A small image classifier, trained from scratch.
Model: 4.09M parameters, 40-pixel images, arch nf_resnet, activation relu, depths [2, 3, 3], widths [80, 128, 240].
Training: 21300 steps, batches of 384.
Data: trained on crops of objects in photos (Visual Genome), 123503 training examples, 66.2 epochs.
Rows from block 4, named by matrix and row number. Rows with one number belong to one channel. Each number is 128 + 24 x the weight over the matrix's rms, rounded and kept within 0 to 255. All counts start at 0. Numbers have three digits each.
# convs0: first 3x3 conv (model.blocks.4.convs.0.weight, 128x128x3x3, standardized in use), inputs 50-54, a 3x3 kernel for each
# convs1: second 3x3 conv (model.blocks.4.convs.1.weight, 128x128x3x3, standardized in use, transposed), outputs 50-54, a 3x3 kernel for each
convs0.0:110112131123093106114098114108099140123130128122122110158162140143151142148157134157126137146114140169122146136122114115093100120078113
convs0.1:137118101159175138101098149081095090109082106116112154090110065143142066150154135134132110138137151144109161152123136118151130124152143
convs0.2:145159105113135095128106143145137140078132095080141095178170111154136113145167160178161145148173114136146116155118116119093094097156114
convs0.3:128132102154118106128052113134099114119123121132159146091123114075109122111112114127166123096115100117164115132140068167135076169150122
convs0.4:119150133100146109102140108104101136129128125120128087119166172119175141063116130122143127124178180103122128154163156134123127102133111
convs0.5:113114133094107136116126136121127137101120174124130115151113113179096132185178130115094156134114148125106150131131115138118121110108159
convs0.6:092101112131114115116075124128120141140140138144148145113124122131147110129106120156131132133119102117123123132135130119116103081095082
convs0.7:165109160176109175117159126130100125152123158178190173153140132131131152158136162135138122146133139109141110105134111150140118191157165
convs0.8:105076092110117088107113092099080109103090120130102138088111097108104108093095088137116128152149164122121153128131141102117107106098164
convs0.9:112120115092124090105116101106116087104104098115123099100100135171165181122128118113129102099105100153145129102104167125093133099126068
convs0.10:136151142107151151147171115106134140108107076134113075097141150107139131093107151153136145139129092167153101124146112104168138120088119
convs0.11:156148133130136146089116155135109100119143151081140171142131105098129136145150162132117072136133100150129103134126149102156153081159163
convs0.12:117130128102154146083116134151146139129144140123151131114135143102144137135137131093118160092088133108098131105170124113125112084123165
convs0.13:106078071131094105117097098169107104180109098152149131093108120144140114149140122159123126112112133085086133110068095136095096106138192
convs0.14:099134118154132101146123089111098128111102098142176124100129204106131186112114126181115117150096159136133151084153167131114140144096110
convs0.15:128110117135121139125096125111144138131113156126128138147186114145164119128133131175154181119128112102122105168179135102141119118151099
convs0.16:097060103132151134119125120133102124118127128116092097148121173114095136155145145129098134129119116123173147097096145161155134135101083
convs0.17:128102114145145149146139152112102105124148122108132124115099123141106118145152151157158169133166141135117111144117119145121111126102127
convs0.18:108157146121159122084116067127156146104105158081109101141142137105140081105104097181165140112093104144165122137146127132107157169147137
convs0.19:123121122116122127090081101147143131151125127148166150112090116105142138131118163133136136141151141110144147128101138127113105147146112
convs0.20:161147134117114063131070104132122157120108114103128131138147156109148133127140128144148139102063080155128126156178117121152095145139121
convs0.21:121084130156156154152149114114097128105080099165160137101121127135114149166153163141129152133126098132161137071104120126148138149106115
convs0.22:098105107118122122091098112119097102106129113087106090102118117143113144151139135177124176111120142130161150103100095129130130127099092
convs0.23:120132153126151113112080145127146139101106085134092102162201171106145122114096111142175108110150106143108106174153156085105100132146189
convs0.24:136127140148150126128125139133142137138141122066078070095091122155159131153176142127149124119081102113107103111138154140131132098136077
convs0.25:100099102101139135123117156135149131135117114146133123097137103128090135110095138122123139131121077136134110114116133135135147128137125
convs0.26:139153117146117162144096125127128123097127115124115128127147159129128124156147133128097120149145151122107111126125139123122126130083183
convs0.27:153148158148134150153126127116127123100117099119134106108113095085114128128140163096150113112108139120130132123165106123102093125100068
convs0.28:126112120113125121084095095115099114126141108116100127147142151144146129157190145142131147115088128129152151113130133147112141108090103
convs0.29:115141119137112127103091095110105103140122116119114112096107091149168139127128127148140141134108134143144148088113082091073103106120147
convs0.30:109113125108126164149151080115112106125099133126141123130154150146132123118145128164117086198124124159141140134110148093152177136175129
convs0.31:133083151097129159114074064130132093172130099138115113114097155108154136116115089137139159121066148105121086106083090121088126127123118
convs0.32:096098093121099109100106103120132124132126112141136153132149150117132125130126137116128131137129148137145164141130125135146106133126132
convs0.33:173154125107092100097104115118123141132137147115169130137163185104112157121121151135121157123124113133172151155129128137168146104110115
convs0.34:098100112135116141155128173127141128115113101098076091114117088110145133113133125140135157137144163123119154098078106064105093114099111
convs0.35:151151158121089129110084124115066106098072095148119155083120094107133135148156140118086157120131118130128118097131114106117150112100145
convs0.36:116145139150129153122127122093111087106087100096095104097125092093102080107145124164143157163145165144167154122131111144140153139138132
convs0.37:125145136134100114106107102119096100134126105137131118157153144104140080120119146098119113097178109123159123141122133091094095070106081
convs0.38:133134124126147166124167148122133118073106102106130092134112142144159116138154093131153176108095143141134151139156146117117115153115134
convs0.39:116118134116125113117162123100144128127132131141138152109129105134169137129133145124142162137105130158171157141171137085138107145129143
convs0.40:141125064144123119137129136172121087127122097104134135144141140130112132138094123173128113162144118120143126161093093173076120134096116
convs0.41:095101100160188121171162106113120087137121095137156126139129106135121131108130115118119123082117127126125144107128150107140129148165146
convs0.42:133154158110113123101107129122131118088104103123112112129178133175145165153129146107144146147168164150151126141113111116137151165155106
convs0.43:132135123159155079109088118131127121113119098123141102137149116136134120118144120190137138168137123201137133138126154075116117103101141
convs0.44:124095116157130139125115114141123172139117147154149162098178151124111147131085130132099115112097110116116117114108147108087114130095160
convs0.45:119128117181152202136114098132138105105097100095099085122127131142113143168133143140125134116135128111144116157134134140137116101130127
convs0.46:120140125127117128148148153148120154111097094129120130119126122097120149166179154125165142131116149134141146137183143121085090167163140
convs0.47:115088079127127138084084105140121132107109117119105128153159118118083104101029088141120149135160111134136114126095122114082101125132115
convs0.48:137150111103094105097097122134153126110136108128112141138151137136144115114151103105130133131192163143147142182156132191149122105100122
convs0.49:107121072119120097073107091117132127101092105118109148126147124118167102129156135139146143135159133135113146150161147153138148113130108
convs0.50:131080122120101119128135105108142173141124140141102127122123139084128167117158110110130187137144129117118118146119101154118140138161113
convs0.51:140117128131113085141103135098099113139140146138131158120093120158159147135160132077099078102059102138144130127126141088090100142136140
convs0.52:151112066083120182109125169128124150151160185147144181148138104124117146123151136111122109135131119158136115122068110088079142144139144
convs0.53:067083092117094113112147112097098157130090140120129137137134158110095101106105121114122111144126137105124104082156136167153158183141128
convs0.54:117068054160131178115109180101122127111104106121101096138141141149157147150112158115116135106097088128169147169135131137120139135130094
convs0.127:161103139077093119097107114124117139128134152138150138118095108124097122096091106108094106138146161120129106117125136083123116123148110
convs1.0:077115072128117116075072059081114108126094122140134142129116122127157126122102113074136087131133140078104084156147142126123128132112111
convs1.1:097140115109168126110140137154128143160111153163143162154147142119181117087139155103101124099126138117109139160149144126170113184148166
convs1.2:118135136101160119080144096103117114127162164109129156133143122155173191113201127124141124083112115097137135086115101119130132114128130
convs1.3:180103158158118163159085166137148127146117141163139143127132116099133112129132122162119144145130114108099102165132141154115141133135149
convs1.4:136128127136135104149124121121137097173152139161151144143152113188140149119106147119095088144107104124128106124115120163134117105119069
convs1.5:127147172112112137145090128126109089084104095118094136103143117125151117103144110134133161111096082131105123151105122159104120138117126
convs1.6:149130156204170205207151176116116117148140125132105121114093109094100103153149155108108104145130144145160114100090114121119113097125102
convs1.7:126136130152097162116145114174233157153132156090116097127087129107132090144119123148136128160121150124138130176129176136112149140147154
convs1.8:136143156128127150137116169109090067141129129148104118131134139119122125107120135131161147166170175132161124109115082109116084131119111
convs1.9:093107108142150136118092118132117111109138110143156163147145133157139143086082093092110110111106119096117115096136112084110103103110070
convs1.10:112131125144142147153125140114109093124141101139105095153138144147171097165121133097115097117145115111123102153124095177162125135153112
convs1.11:109125091121079136136091161144095124146117139136103124139131133149137108132132148124094088109072093095115079120082117149109139101128166
convs1.12:119118133131137127167145154139138081129126145164110158095136098094133099112124117154130145207131138148150123121138136129104148132130161
convs1.13:170152147079123141099094177138143138110078110138109136121120165115118128091117112088122094062141094079132095146111164107132117120100138
convs1.14:114122093106079098174076107155116131114119122135110159121104137140122096094106110108141107120099119109094096112115119144101135164121165
convs1.15:117159127117138115118133114112112130133142131140170132161157167099144132118095123112132116124132143123141141113171115142135155149146141
convs1.16:128131132110145110122095125155178138166144147125121124180178156132113127165148164090203115076129088081073102127116135118123108105077097
convs1.17:136132128143134165145152137103117108208193180164181143163142154164144144112116123095119111128130136147159149120123097131087125129115111
convs1.18:125070126138183164151110128109098128076104077164149149087134116129126155125146113160152146123126112112118116085119103113123119105137090
convs1.19:088055098094123103084057112127137143147150146150149146100106072119136127108092133122109129139124127154118151089114068158168123154138162
convs1.20:176148166165131147109077099154116129150132142124122112131159165092152112085143126123109118156119144169123144123132116120127120168176163
convs1.21:107114110131138104118099138122128126136148151139118141149155169165116167107149103141145147150158137189137210117140087135102143086094108
convs1.22:107086108118112115114135116068117089157135143124144100163144159096096106116122138091125110086083092127084124129199132120125105061139074
convs1.23:116142108106146133112114091159135155130139141138126170093136094131167149139165096112118125121112111110141104129108141111083153136111130
convs1.24:147125124148123134107152101128159127124162143126136136114131117123108103115144107108089096118128123141126159118140135150173142077100097
convs1.25:145144130137146114133133125093117138082078123092117107110116105142128138146136154108090125097149116152112122119122124088156134098101143
convs1.26:142113161150126127128141131095119089092120100107086090131136125126149141125134144115112099119134112135128124163125176145140148140122125
convs1.27:114105144128145139097141148079110092112143124131184177137142133137103112140112102167162167153145149117151131116127137141125131103137135
convs1.28:114154138111119121106144089112123110121138120143135156147159162100101086093084091094105118103109105104132108125140137129125148127160142
convs1.29:094060115133133147111169101133111128110128107136130114134161148124163129077101087121112128148135147119119103155136153117096126096115093
convs1.30:108136111182109137138128119123126148124112109114155097149130148123164122150111119090139133158111143094105167126137072143132100145158101
convs1.31:144117126149135140137175163121091104091086119052091100097108113141141113122131111140109134127140137137138148110100142106083147131146146
convs1.32:124098136097109105124109111156158165151147149152164141099104090118104122139145147138134127134128132143123135143123133122118121126103123
convs1.33:150149109123123117140112103137157132109132136143175115185135161176128119143104121169156142154147130112158086158138099151152139136149123
convs1.34:161122150125166141161158156085117078099134087104147124102148101145163159126113130101117125137171138134124099157206164088145096121144130
convs1.35:156098144128093122114092113102107078102099097137148097148136139138144146085125118131162150110122103163154155132103097141165125123147126
convs1.36:108090124138143120089111101140147124128145126148157151130148122163142147123133127122162139173154148121122131122123143169128145124132137
convs1.37:102127109133114122140140150120096125121157125128134147129149130079135102120124101087096079153154114146161122089131107140111140114111139
convs1.38:133142146134155158100112145115113143123123141101124127139103113163114133136134088128093125149097115124098085112149139149130168076137095
convs1.39:103116116129139129110124109194209207159137157138137127170117143152178169145134138128136130145124119089092123121108097121117127121102126
convs1.40:136102111121129090121133104142139147106105131093115086138135116120147157135157169131108092105127148126120168138110104132165129110130106
convs1.41:149146140120152179158145171127134144098121134091143126169096128145166122138131164135123118135130144160133129132147152070156179042087104
convs1.42:134122138102138092114120123133124125176154148116128126108126130098125114138161126155132154151159154134118142116115112119158128159195159
convs1.43:169104134110129129112127125084131124110112130121103149130179159119142123135104086097136139108122154127117151124142150146132146127149157
convs1.44:146108148122089135104078095106099096079119102104122114152119146120155122108124109126111127124169157132142162140114127080161097132091154
convs1.45:132129123183161173118154115106131114122149103138137133068103097142133165120117120105162101135165116124178120106122129105126087091090107
convs1.46:154151148114109125097105104139127130135137136160160167190192191150158136107111115142145148138154161167154185134136128135106121130149147
convs1.47:159134151139122168147148160162107154134133104145156159087127104113077107105102105124120115117150099135140128140098156132139140121103135
convs1.48:122119094112083121130141109136151138139164154134126138152162185141134158119104091135157136141158154109157110111129135114163128142159143
convs1.49:116118135115121106117149117136110143133141110119152131150113136128123112110107096149112127121134096099139122152098136156172170136137125
convs1.50:140135151151120127109145093078166099115133107139148121196137120169114127139109105146146161150108119155132151170093190103142135103127140
convs1.51:128120095139146136084165106127138109115134115117115102098104083099129118078123071110105117099119094113151097115107131090154113095124125
convs1.52:118112074101091060085121048149155111154140114117101085117128117125152145127117103166085106156110135140108117176137186114105157165100126
convs1.53:137098153098100130120111141157151162152111167096122116097122097130160122090136072102152109100140107180168147101105109126119127094149107
convs1.54:162113164138146146169165174144141148129122142116136100138103135116099112092088113150145174116136154192186193105068103116108116106129118
convs1.127:114150097109168122158115128131120121092095082124139147089128138104126134107149109107135081148129122128136103103123124068118070111128115