A small image classifier, trained from scratch.
Model: 4.09M parameters, 40-pixel images, arch nf_resnet, norm none_scaled_ws, depths [2, 3, 3], widths [80, 128, 240].
Training: adamw at rate 0.0014, 21300 steps, batches of 384, held-out accuracy 28%.
Data: trained on crops of objects in photos (Visual Genome), 123503 training examples, 66.2 epochs.
Rows from block 2 of a small image classifier, named by matrix and row number. Rows with one number belong to one channel. Each number is 128 + 32 x the weight over its row's rms, rounded and kept within 0 to 255. All counts start at 0. Numbers have three digits each.
After each channel's rows are labels from the 100 images, of 14848, where the channel reaches its highest value: "patch colour" is the nearest of a few named colours to the mean colour under the peak. Only what is clearly more common there than usual is listed. The data: crops of objects in photos (Visual Genome). In brackets: how many of the 100, against the usual share in percent.
# convs0: first 3x3 conv, stride 2 (model.blocks.2.convs.0.weight, 128x80x3x3, standardized in use, each kernel summed), inputs 0-79
# convs1: second 3x3 conv (model.blocks.2.convs.1.weight, 128x128x3x3, standardized in use, transposed, each kernel summed), outputs 0-63

convs0.117:082158155125160106104121111156163106106101185158161213133100138132067149078091111140079137092131124127153135126146104152187102126173125170137105073084119065121148141161165177062103165161097096087130158084110150110124140151147129130102156065
convs1.117:146153096166059112119083074159112144157187184078127162122133123145101147099188147125169098146140172156128140121074181111115102098096175137174153168075119118123191123154116117079101103121119130
patch colour: brown (62 vs 32.7)

convs0.44:108014139103153168106103153074129125140104131244117145161120099168115143229156144129136109129084106144085130149115125148179111137097093133164121147108141119125122111130154142078133161158146101116151082101101111102096092105114136115157162116
convs1.44:178068150097131156097163060160114058140120177115111138094074150132205172134135102107115088109107117115112117149087098051143135101112123102144134102169081131098130148147104090158155108114116138
patch colour: cyan (26 vs 0.9)

convs0.124:152107109161131142128095109189106158093130119164093088136204193141097152154140144138067154084109086158131081135160127121129063124078084134115112084110134155120146197137161098104100132148114146097083142132120163181119201157141112161085127071
convs1.124:144036165128036126181094110111170141111156114103131109143083110145163143076081103124167171123132144154167118101167152171158133089135139147083148128142179130143168106151142187136085126134096080
patch colour: pink (33 vs 9.6)

convs0.47:122179127110155081118192184098158125156101151093146106138130067116163149075145159134171085120110175161110201128140111082133071128148157161135105046110147091192128118156131112076122117141126094123140146090132127112151089150114098175085118074
convs1.47:178134100065187115132114153137126043147086159145167105190131141183106153121113141091130086159115150054132118096141130110094143161093138153118075133140130080097124130060094100169153135077123113
patch colour: grey (65 vs 32.7)

convs0.10:128153115135194135112129116116082096181086137096173174190130110085080150137110111145085114143074144127136131147140119130188126098124149103156094109137146152074120133153144128074141132114053153090172173094106120111219120105133125166141128044
convs1.10:127119136150126120111106114186149117179132151097114155119140137126172127139166127101087078182134148068127150150167161125191159114119132132134059122111121181126156152125127088080128075078126098
patch colour: grey (64 vs 32.7)

convs0.101:172099078103121092101088111169120182133125137148117125119172178104100152105175123166080111130157107140132109160160132076126069118119124163147183082085061139150158154039113084078100167116169139110106139097151124138091153175137173085108130115
convs1.101:117114080105132127180070119127136123126184113157133098104141105145141138152144140083157122134156136140168078139188170171157139145119130078121145108161148187103143111109182162097093131148075045
patch colour: white (30 vs 5.8); pink (29 vs 9.6)

convs0.106:141111083149101153137111135121049125100116137123160102112136156127142102136172090215134098186085114144112099157103160135093101110137102060122127093148072215130168124109114080142186109149119181141128118122164147113172104095197145118113090106
convs1.106:089148137097099114122128124159147106106082107114146123165120110064138169129094153120117084160120162142126140113195118095163069105183134100162097136194071107166120105147151124120130113125156088
patch colour: red (32 vs 0.7)

convs0.39:105132159079142157156099169118147087148140135152098167183062185120100120078140134165109168062186137136167073152148126142161117136124143170151098102128138065127073136130172145116107104122085131094119139058158116114140122206098103164101091140
convs1.39:120125115131129134133094167147100168091109089079092112126122148118133146107154144174145166168104128131104168128194129134120059113103156161183079105117075076149141125137178134152131142156136146
patch colour: pink (26 vs 9.6)

convs0.94:126130117169081160170142117110118110109120124167118172162163147067091141155160156129107150105104152141141017122135102122125097177113107104124037110109123151172118114146174137105117134122096105113108170076164178189124101142112211103131099109
convs1.94:098145168098097157104152121114094129099104108122103108106147083131179083121119169153208159075148139141099134103173108092146178108178087151136123176152110094115144091140131104074128137088150070
patch colour: pink (31 vs 9.6)

convs0.53:131106115165134133186018144103164084091109156193079114095113096115166122098129113138098097114076113135164159168142158089074112131173152144176141129097166143172142115105112128095124165158153131142167109123115165083070099137152114175142128076
convs1.53:174112122072157159140170072083101043149131181147198147127097126116109148185146105102128143146088111176077142136101141089114109110166189108133131128083085086131110108105133076119114154068119154
patch colour: black (34 vs 14.5)

convs0.122:136134140115146095141135076112177144105173109081133151073108131143112167096042123110085233165127152087098138188164120106156106173114167094087137090125161117138101093106159189099109136168115160096104120076135138127088122132079144120114134108
convs1.122:131175106171061149120139137098100108169135127133137169121099123141143065121113143102091150128085145150154117109122167129131145082095122153067135172066111150103166174197123179105072143124134176
patch colour: brown (63 vs 32.7)

convs0.30:095110142130134134116101097118069134165146111070139123130111164125126226108201155106115095113123123179088092153156123101179102092091085153126143105084100181132140168099082098104185181127135122103105185141148148131170102133126115162057108106
convs1.30:109101134145121132153030156144145188100143107113112124126086138155103118109077092061139130150154142088124123068087204165133126156175150139152069134074139137161168134123133115058156113125124116
patch colour: pink (30 vs 9.6)

convs0.56:106183111143145122160108153128145124093064186148086124162112161046178139122061139150135134097133116112141126117197194156166125118098180176112127082081118082101106135149153099084051136122130161137115139122112128074132097178109151124147110144
convs1.56:157133091075217100076154138146131134094162081086166134126099114167174113159132131129105143199168179150080123129148108104081069160119169227200114142092134128110122100099153176165130128097115179
patch colour: pink (27 vs 9.6)

convs0.105:106107139157081116205056123129148113124120079112127076143090116124133179159211189112120131122133091166054146138130126063116113124165134133162183126093103121182161171129155116116180129120105106145117141081156140159135138098127075115080095143
convs1.105:129109123107128097164106224147120140124158095100115077120160130183126077114124163175063092119123114106154036101136154136086086176087115055166138152168126098095131139132107144118069123167147116
patch colour: white (32 vs 5.8); pink (32 vs 9.6)

convs0.110:074094137092146228099136118172127147101104125212145166209138149115118129148075121135100071159107103129121126071113062170168117142125078164139105133087114099113131183160152118139074129116114132139128108098119130100091165117094153112150124161
convs1.110:109093148105168109134145100112133153118097144113098160099184156127153118103177159209160138113116137115105174131145160070123108127129167143183167153080109138136166184159129085108196141153141137
patch colour: pink (33 vs 9.6)

convs0.14:150101147162076187186000089136111099130128156111100169154077094164097166124120103098072111134097132158136156108124111107100157149135128099120152150096130092112147183121174090150156115182105149139105120089136136152099157118123086147174129136
convs1.14:099132166150059125161139182137121193122139081172108080181133127119094161165134167168120118064130097182163136104097109157143126129198146109106162155176197127115154129120158078156111177136111150
patch colour: black (36 vs 14.5)

convs0.77:124117148122169165130131117164088121176116090142117113152127178111158074173142097182082167083167106131120122143145145146144102103151157170097160158055123075124123176107115141116160168121130126178122112052123119141087134144100021072138119150
convs1.77:132089140116141103149094138085124184119083146131087109107175098170165061110105122127126103175128117089141120167153164166151119128109210194095127078164158177116143171089140176094110135188102204
patch colour: pink (29 vs 9.6); white (28 vs 5.8)

convs0.86:147119110118164155141078109138097109159063136125159148194108122085091173121129128126087121142091155125154116139120133147206118080134161092183086132141144124096125109152181120084170140141089129085198157100102150157193144137116089148127137034
convs1.86:136091161123117116102112089170116110174147171104114157070124132064168154107182111105075096173110107096116140161185175108183112111124111153083098153128140146119150146134111090073124103142129074
patch colour: grey (63 vs 32.7)

convs0.120:109091115148112184115127126127115113124127106158127078255096112105162115218101134077123085066098140160128133132122101119121093137114109170117146118110147059136114204133156093126120140135152127187117130094112132196125126147121128092172126151
convs1.120:105113111144112099097154153130101152115165128153150109125114100146210094065118136215149133076110105127108123124181159139086116145044125086188194082141132130131140125133092121128135136146182186
patch colour: white (43 vs 5.8); cyan (29 vs 0.9)

convs0.90:119100125061164097126151168092109127146096086110149040161150187114136139114190183190116116100134130155098103142101115114165091145146134139137140117102097113192109160138128137107146190098149140132141122071139116136134113177136076070055078114
convs1.90:098137134135147167153107156137171150188068160167103155124145100107096199174109119122122115209166141063140127115170144105142070220163127192136102134152120117146128143130184155128185146121121094
patch colour: pink (42 vs 9.6)

convs0.29:125111155114118110122179134121167120113150138168103131166156103126192143129155113161106164139159155128154012132111159101083113067159149101156095124117086127152130134113169121179094030128098099123138137120121138103177152123152185108070077121
convs1.29:110156170130153114126183169148070110079162144136166128119113119071136131078114097136070186088075096093082133090137147131122128125135064094165110123080070144111123123154120117159121079177160097
patch colour: yellow (46 vs 0.4)

convs0.58:096185137105135147090106106097101135087130125108100163136103118196104109132155133146072116028122110148144124126130138125131075139170077142104151129116106087149111210139107145112177143174092097124116124093099181170110107154234143147119129126
convs1.58:117098137208000168112108115162136122154146159143134141187114129111121139116127145175110054113117184108168140164132107160193115087113169117140146097183098146099102100125170141129148104120109097
patch colour: red (26 vs 0.7)

convs0.19:111108111131147148109173139096126120205170095126180045129110112126136101091172109145151138105090091131134089138122094093168226122092117167111039145167125125114095121112116150117146163131134144120142132099117099120111085162178072098125081175
convs1.19:157131168131092140124121170149165086170084119184125162112158161121144124135190102113119157201145100164078123120210099143165151131190141131126169113130112089121168172157169126118209105100096104
patch colour: grey (72 vs 32.7)

convs0.82:102123153141119164119133133133038146128103104098133095162085140102124176178165195079097095089049106198126113129142079110163133133134123164118131103056139118165141173105117151121185122128119190129089157126136138145164095136163093124092084105
convs1.82:148071134140093094132073196106192203153137117156103119157163111182115106103085149144161148131187109096116093080120123175067127129154153110158124139180152090148138107147108158083157120091151135
patch colour: pink (26 vs 9.6)

convs0.126:114111150107144099212115093125180105149082110144112097193123120114076119131120184140139178134128120154071156141110152093147116107152111168139137105096162061149124097151203152094156137143095057102164175107107128166111088156106060110162132126
convs1.126:143075152074133129079131132125076123164083159116118152133139165170120127112143142115127136126090109133115118146159182104101165118077104145172167143127124047095124114151101112140103136148150122
patch colour: grey (60 vs 32.7)

convs0.74:132117138195119090155099146140145078140143164103109161030089074113092146100062090126126135102203105125094176174131105109142147156151205126121118089114129148117131094087114186139124106128166120121141178086129092180123092098140106097123141131
convs1.74:125166115124076161128062090110134101153138091117147109174099118122098088089130096117142133106177118116144155114108113173128109085120209116095134100071117125119168172138122087147120142123114145
patch colour: black (75 vs 14.5)

convs0.118:145139103076110113152090117094063128143156077118151049146160160114100113150152116134132122129106104172078127195117100115086104126114165128109153073112138146139142112104100066126165210139148177125089185145106130208116069166135114100136133146
convs1.118:094108143128143101129090126214118144122096053125081119135129081156159162122059072120141192119167128144147105097170110160108141165121172160172108132151103097148129079116126136093155141125112086
patch colour: pink (33 vs 9.6)

convs0.81:147157141094128102128130102085146160168141150127251134139097083096169130136087122107118094181143132141101160157163109073134165074121141113125159122111114084125110112164127042126110078130076133114163135157104143116088119127174102092186172138
convs1.81:138164146106114090125119160160094152148136092123058126086119177077046092118152054133074138163119128099106098139109059112093153174116056107126184083105096149118059089115139164136150102186105140
patch colour: green (27 vs 0.8)

convs0.98:101122130154104133128113150146186125123164181190105161088128058163103163132051108094118122132109153158140184157151096105114111145148118168115146075118146080128126094130160168081138133153120020133110103104147120138089176133117064141118171102
convs1.98:120121104122141153135049132115088124146146159130137161140116135104077173114143074118163139121088144134141125090071144146131117099062155038129117149096175113141145102104110149135137188114152146
patch colour: black (35 vs 14.5)

convs0.26:100129102085144133121121180147162106144147141126164122179123112107134169123144118160121120135085215164131160170159115133114111117128140138175189076134082108147160144108135024057103115122131141102107110088109119120098153122100154148104185036
convs1.26:129108118154168109143101086083112065149093168119122121117046098090138152141122083147123157160092182155119121121133108080100068145119137103070119125099148071115119087126099104170114131113147129
patch colour: pink (25 vs 9.6)

convs0.87:168117158150165119125098101130128127119149163150108135153106059138147144160117127104036179159077159096161127105130135103178128095134159058173062170119120133102119160110188110074133146175087098096169121103139129134137147126144108129120122033
convs1.87:170167138170124117104148087065169101201111227123149119085123093106135167076165137117131091134154107170110149151111106117168171095116124100083152111120151125156118154165142113144141112194134147
patch colour: grey (69 vs 32.7)

convs0.88:129144137131148122153196102103098067156142077164102182106048070112103121132095139121159130100153089108110162159154151062136133161139092187130149098117137127101101119095103185124138153094086095171151133083122125164108057103123152133193099146
convs1.88:209176169136135109094125082125166133098121132172123142170139122156183100143164101122146131125134085185111132142148180147121209141103157126114122111111129118073177156111090114142114159110096174
patch colour: grey (60 vs 32.7)

convs0.84:111149167124160134177136196106107103127102109123112144151084169116091123098130177178069112098130089123149185123158163078180122111147141134150212076060140096138126149130160177094148115137093169070168138107113113132123097140122072112091094098
convs1.84:188103154125131136133084112129120122204112170105169147163188100143119155116101160139100106175129176121112121179067137105111102121170161198148083146132143089096147171169152141111124129097144155
patch colour: brown (60 vs 32.7)