Rows from block 5 of a small image classifier, named by matrix and row number. Rows with one number belong to one channel. Each number is 500 + 50 x the weight over its row's rms, rounded and kept within 0 to 999. All counts start at 0. Numbers have three digits each.
After each channel's rows are labels from the 100 images, of 14848, where the channel reaches its highest value: "responds to" is what is common among them. Only what is clearly more common there than usual is listed. The data: crops of objects in photos (Visual Genome). In brackets: how many of the 100, against the usual share in percent.
# convs0: first 3x3 conv, stride 2 (model.blocks.5.convs.0.weight, 240x128x3x3, standardized in use, each kernel summed), inputs 0-127
# convs1: second 3x3 conv (model.blocks.5.convs.1.weight, 240x240x3x3, standardized in use, transposed, each kernel summed), outputs 0-239

convs0.117:534488553532529464462486460432505462475411532540407524559461503453477650495411446511451460438441458504630451549523540512514452476518551481467519460581512448498481487506482574550463495527527509465480417532451554534476485509522444562461498636530469508541534475520490532490505494586555603513512427474517449552572496490536477442406583561553457432420470396607486523507502575431557436463469
convs1.117:469544480522507506455448500533524511452534524560490492493569486421621528480430492554466604479487509482570516562477548423517592524417509541477479433487498484559564530471565553536542525520600514592458558524403541489516475504451555483525456549457505471541557447384459514525452436546532508516527532502474580537557584466506540447586453504463622465517510494527545586511418503543506410530569508464529534463491464590497624492536574550550553560481548567517418515534533530459524550454469469469534484528498471496499447509495509463523428545467638462432576544460497479510485482523445624494560530599661533514562527491529482457598532505487515529660404445497438563600548572573490457576548538487493465500460493541462457469464508543445528
responds to: object: man (30 vs 3.5)

convs0.86:603509583396542508504455523438479492607507487458518501459557531494437527440634508432516527529476490456494562556495552358468530532550562477486482551498487466436437469539523442427523540517424489394550505488560539527511485494444524445601505478602534520477444464407543401491525457552620453503497493468518406481430506554534536566455486469451493420500469523581534487550492517451511564452515
convs1.86:592569475554458483608573493459453503558552576455500447480483453482470551531426485537535543475567581478482484476472460527563499478531476453510458506486474442466425526539529395560621570460536525505503455555524474467524412510548509538529526554563508468465428561531434555504577567499466504470498364523529469583467456509489520577496519504460551480544513504528643488464528517588512483535528551474535507465539461596480584531470514514598498520448535578506481566476509471433514519477499603461514475507512543566558489442524560528514548308533534405505517444390548522535493477461603547538550637451549528481424560492505503436436501512589504424513520446491460513476506532461498501469490536497587433412419472539543642506574500553553514
responds to: object: man (27 vs 3.5)

convs0.168:513454514492439539443534402449570548466454397542456516495451531506475479530421511483592519498530515511591548510502493461588481527525564553473542535510499463588524486481449617461473519511516505466522479538438426495485439556477441556495490604530434496427478501408542560522475595484534571474538446517483492515583516588458462476439592583482546512416494360483441447459498526360490476542558
convs1.168:512418528536478484532520551462416541466487421577589481447430567481623535484445461663391520537501433524470563484411452507533512562465481496498492533478411570534530564559560428595494435516566468512556518484524538493506547525588504518504542503505504524532606563547533561487488578505540509596589493483488527528468568533493503499532562489524471577524508481520364485428434501560473545591443502451546550497484459542510459576478541437486492507556480537396559553495527463557473501514481513535536382459415541499486450495455451423525484497540485480490446511526438496512478453532430551469507443582477572493475605418462582355449480455539573502546483510407470552563452520427554477497608510475498476515572555512406578455539501528523468
responds to: object: man (25 vs 3.5)

convs0.30:547441471478483563533507392462509465428528543612528559465412555530467526557506557481540464517422557577461486444510536425481537455526516477486522540535430405603469480502435603462432609510547522515489541562438465532524475414516483588480460570543498517431508468435556453520552547479496558430509480542475511498501536490415502488439629520598470422509535444489523550482511592438475437470437
convs1.30:469464482513549528527499509415589571514534540487626530469569478497496432553480466596485525524572517534487528477549514476484426483511500545507475470438506547523555529572528424451429526555514472597425461458465467486478451472495449422632541479486618515518479495521536586484518543590517431443535426445539468434463510498528472510617504429386483541594574487532555542481477520429386470454572409425520463486474509576474468476478472469422480503466618480413550496438587510572609514558482458501478489453550533536537493484473441490466431428482418531471500545501464518428516545503561518562517427478511494603613579500514530428466589423508486458537478534529505460557507496391486503476498447570615522517484613549541540510449451476474457
responds to: object: man (28 vs 3.5)

convs0.150:562496457464508441447489505474457523524451586516475437514492445589448476493396480451506498530508460463486476519470531462540522495560539589515437528455505400533603563528573534503477505498490487427630474610493501579484462586509439417521491556507542507525440417520466581515475531492506528434568469543557392520589541461408527498478500588489478410488451519588506558464478601439513537415434
convs1.150:447435437472506522528528552410456471503424457564446550506441522504431433538437527521371419451481562464517512425545508425418577540422591515460586477504489513478576471442550479522511517524528559471500537429447514516496517429542406435507450473444489487547421508616568555565470494504469509558450479584502522522422548463449522430563561591501546478570444569552446546524520445531544488599541548504456516448479516469428521507449472509474487472443537495484533603450547547573434449429461572536484608604577506525429507513514501531564542464486466562478479564536512502570472537541505448484412486455535516433525453472577410421452487495493492460595533362543539516517381478538516549443494444534587488479485514471408429496542557505552479
responds to: object: shirt (26 vs 3.4)

convs0.53:516499492480433542589452349425559545546468478491476481503495653454398584573537576585562446410453560554487493501453492450533530451470554433523513522499473473593520469496457456494490566430461613519472578503467433452576488477492489508523526539499483489472576382483515454543518568544531503535456463552467463443524498524487516516493554500475518504521570508440401462442511479481481444521379
convs1.53:456562539458430508512502484488601495585408545525564458466579462362499456472493462595521462516435434513521478538444446519546341502505454579513602481497579504550398505504567384530493490557568541421521391526543538457501481474519462471518538463591475489517449515558578585474420495547468491456569520488582581572502508530543550544533450520473465617483444487458540570600481546496497469470584468492539479496481480561526533510445474519421550493531447459517629468508585593550499502492446554577466453543520485501524516564560547471492443529498461466515497425570514538511510543495517468458452546517453545589432575530489526521518477525528477581531555581359517454462512488463479503600587483556505527505483518614448554557474498498504537
responds to: object: man (26 vs 3.5)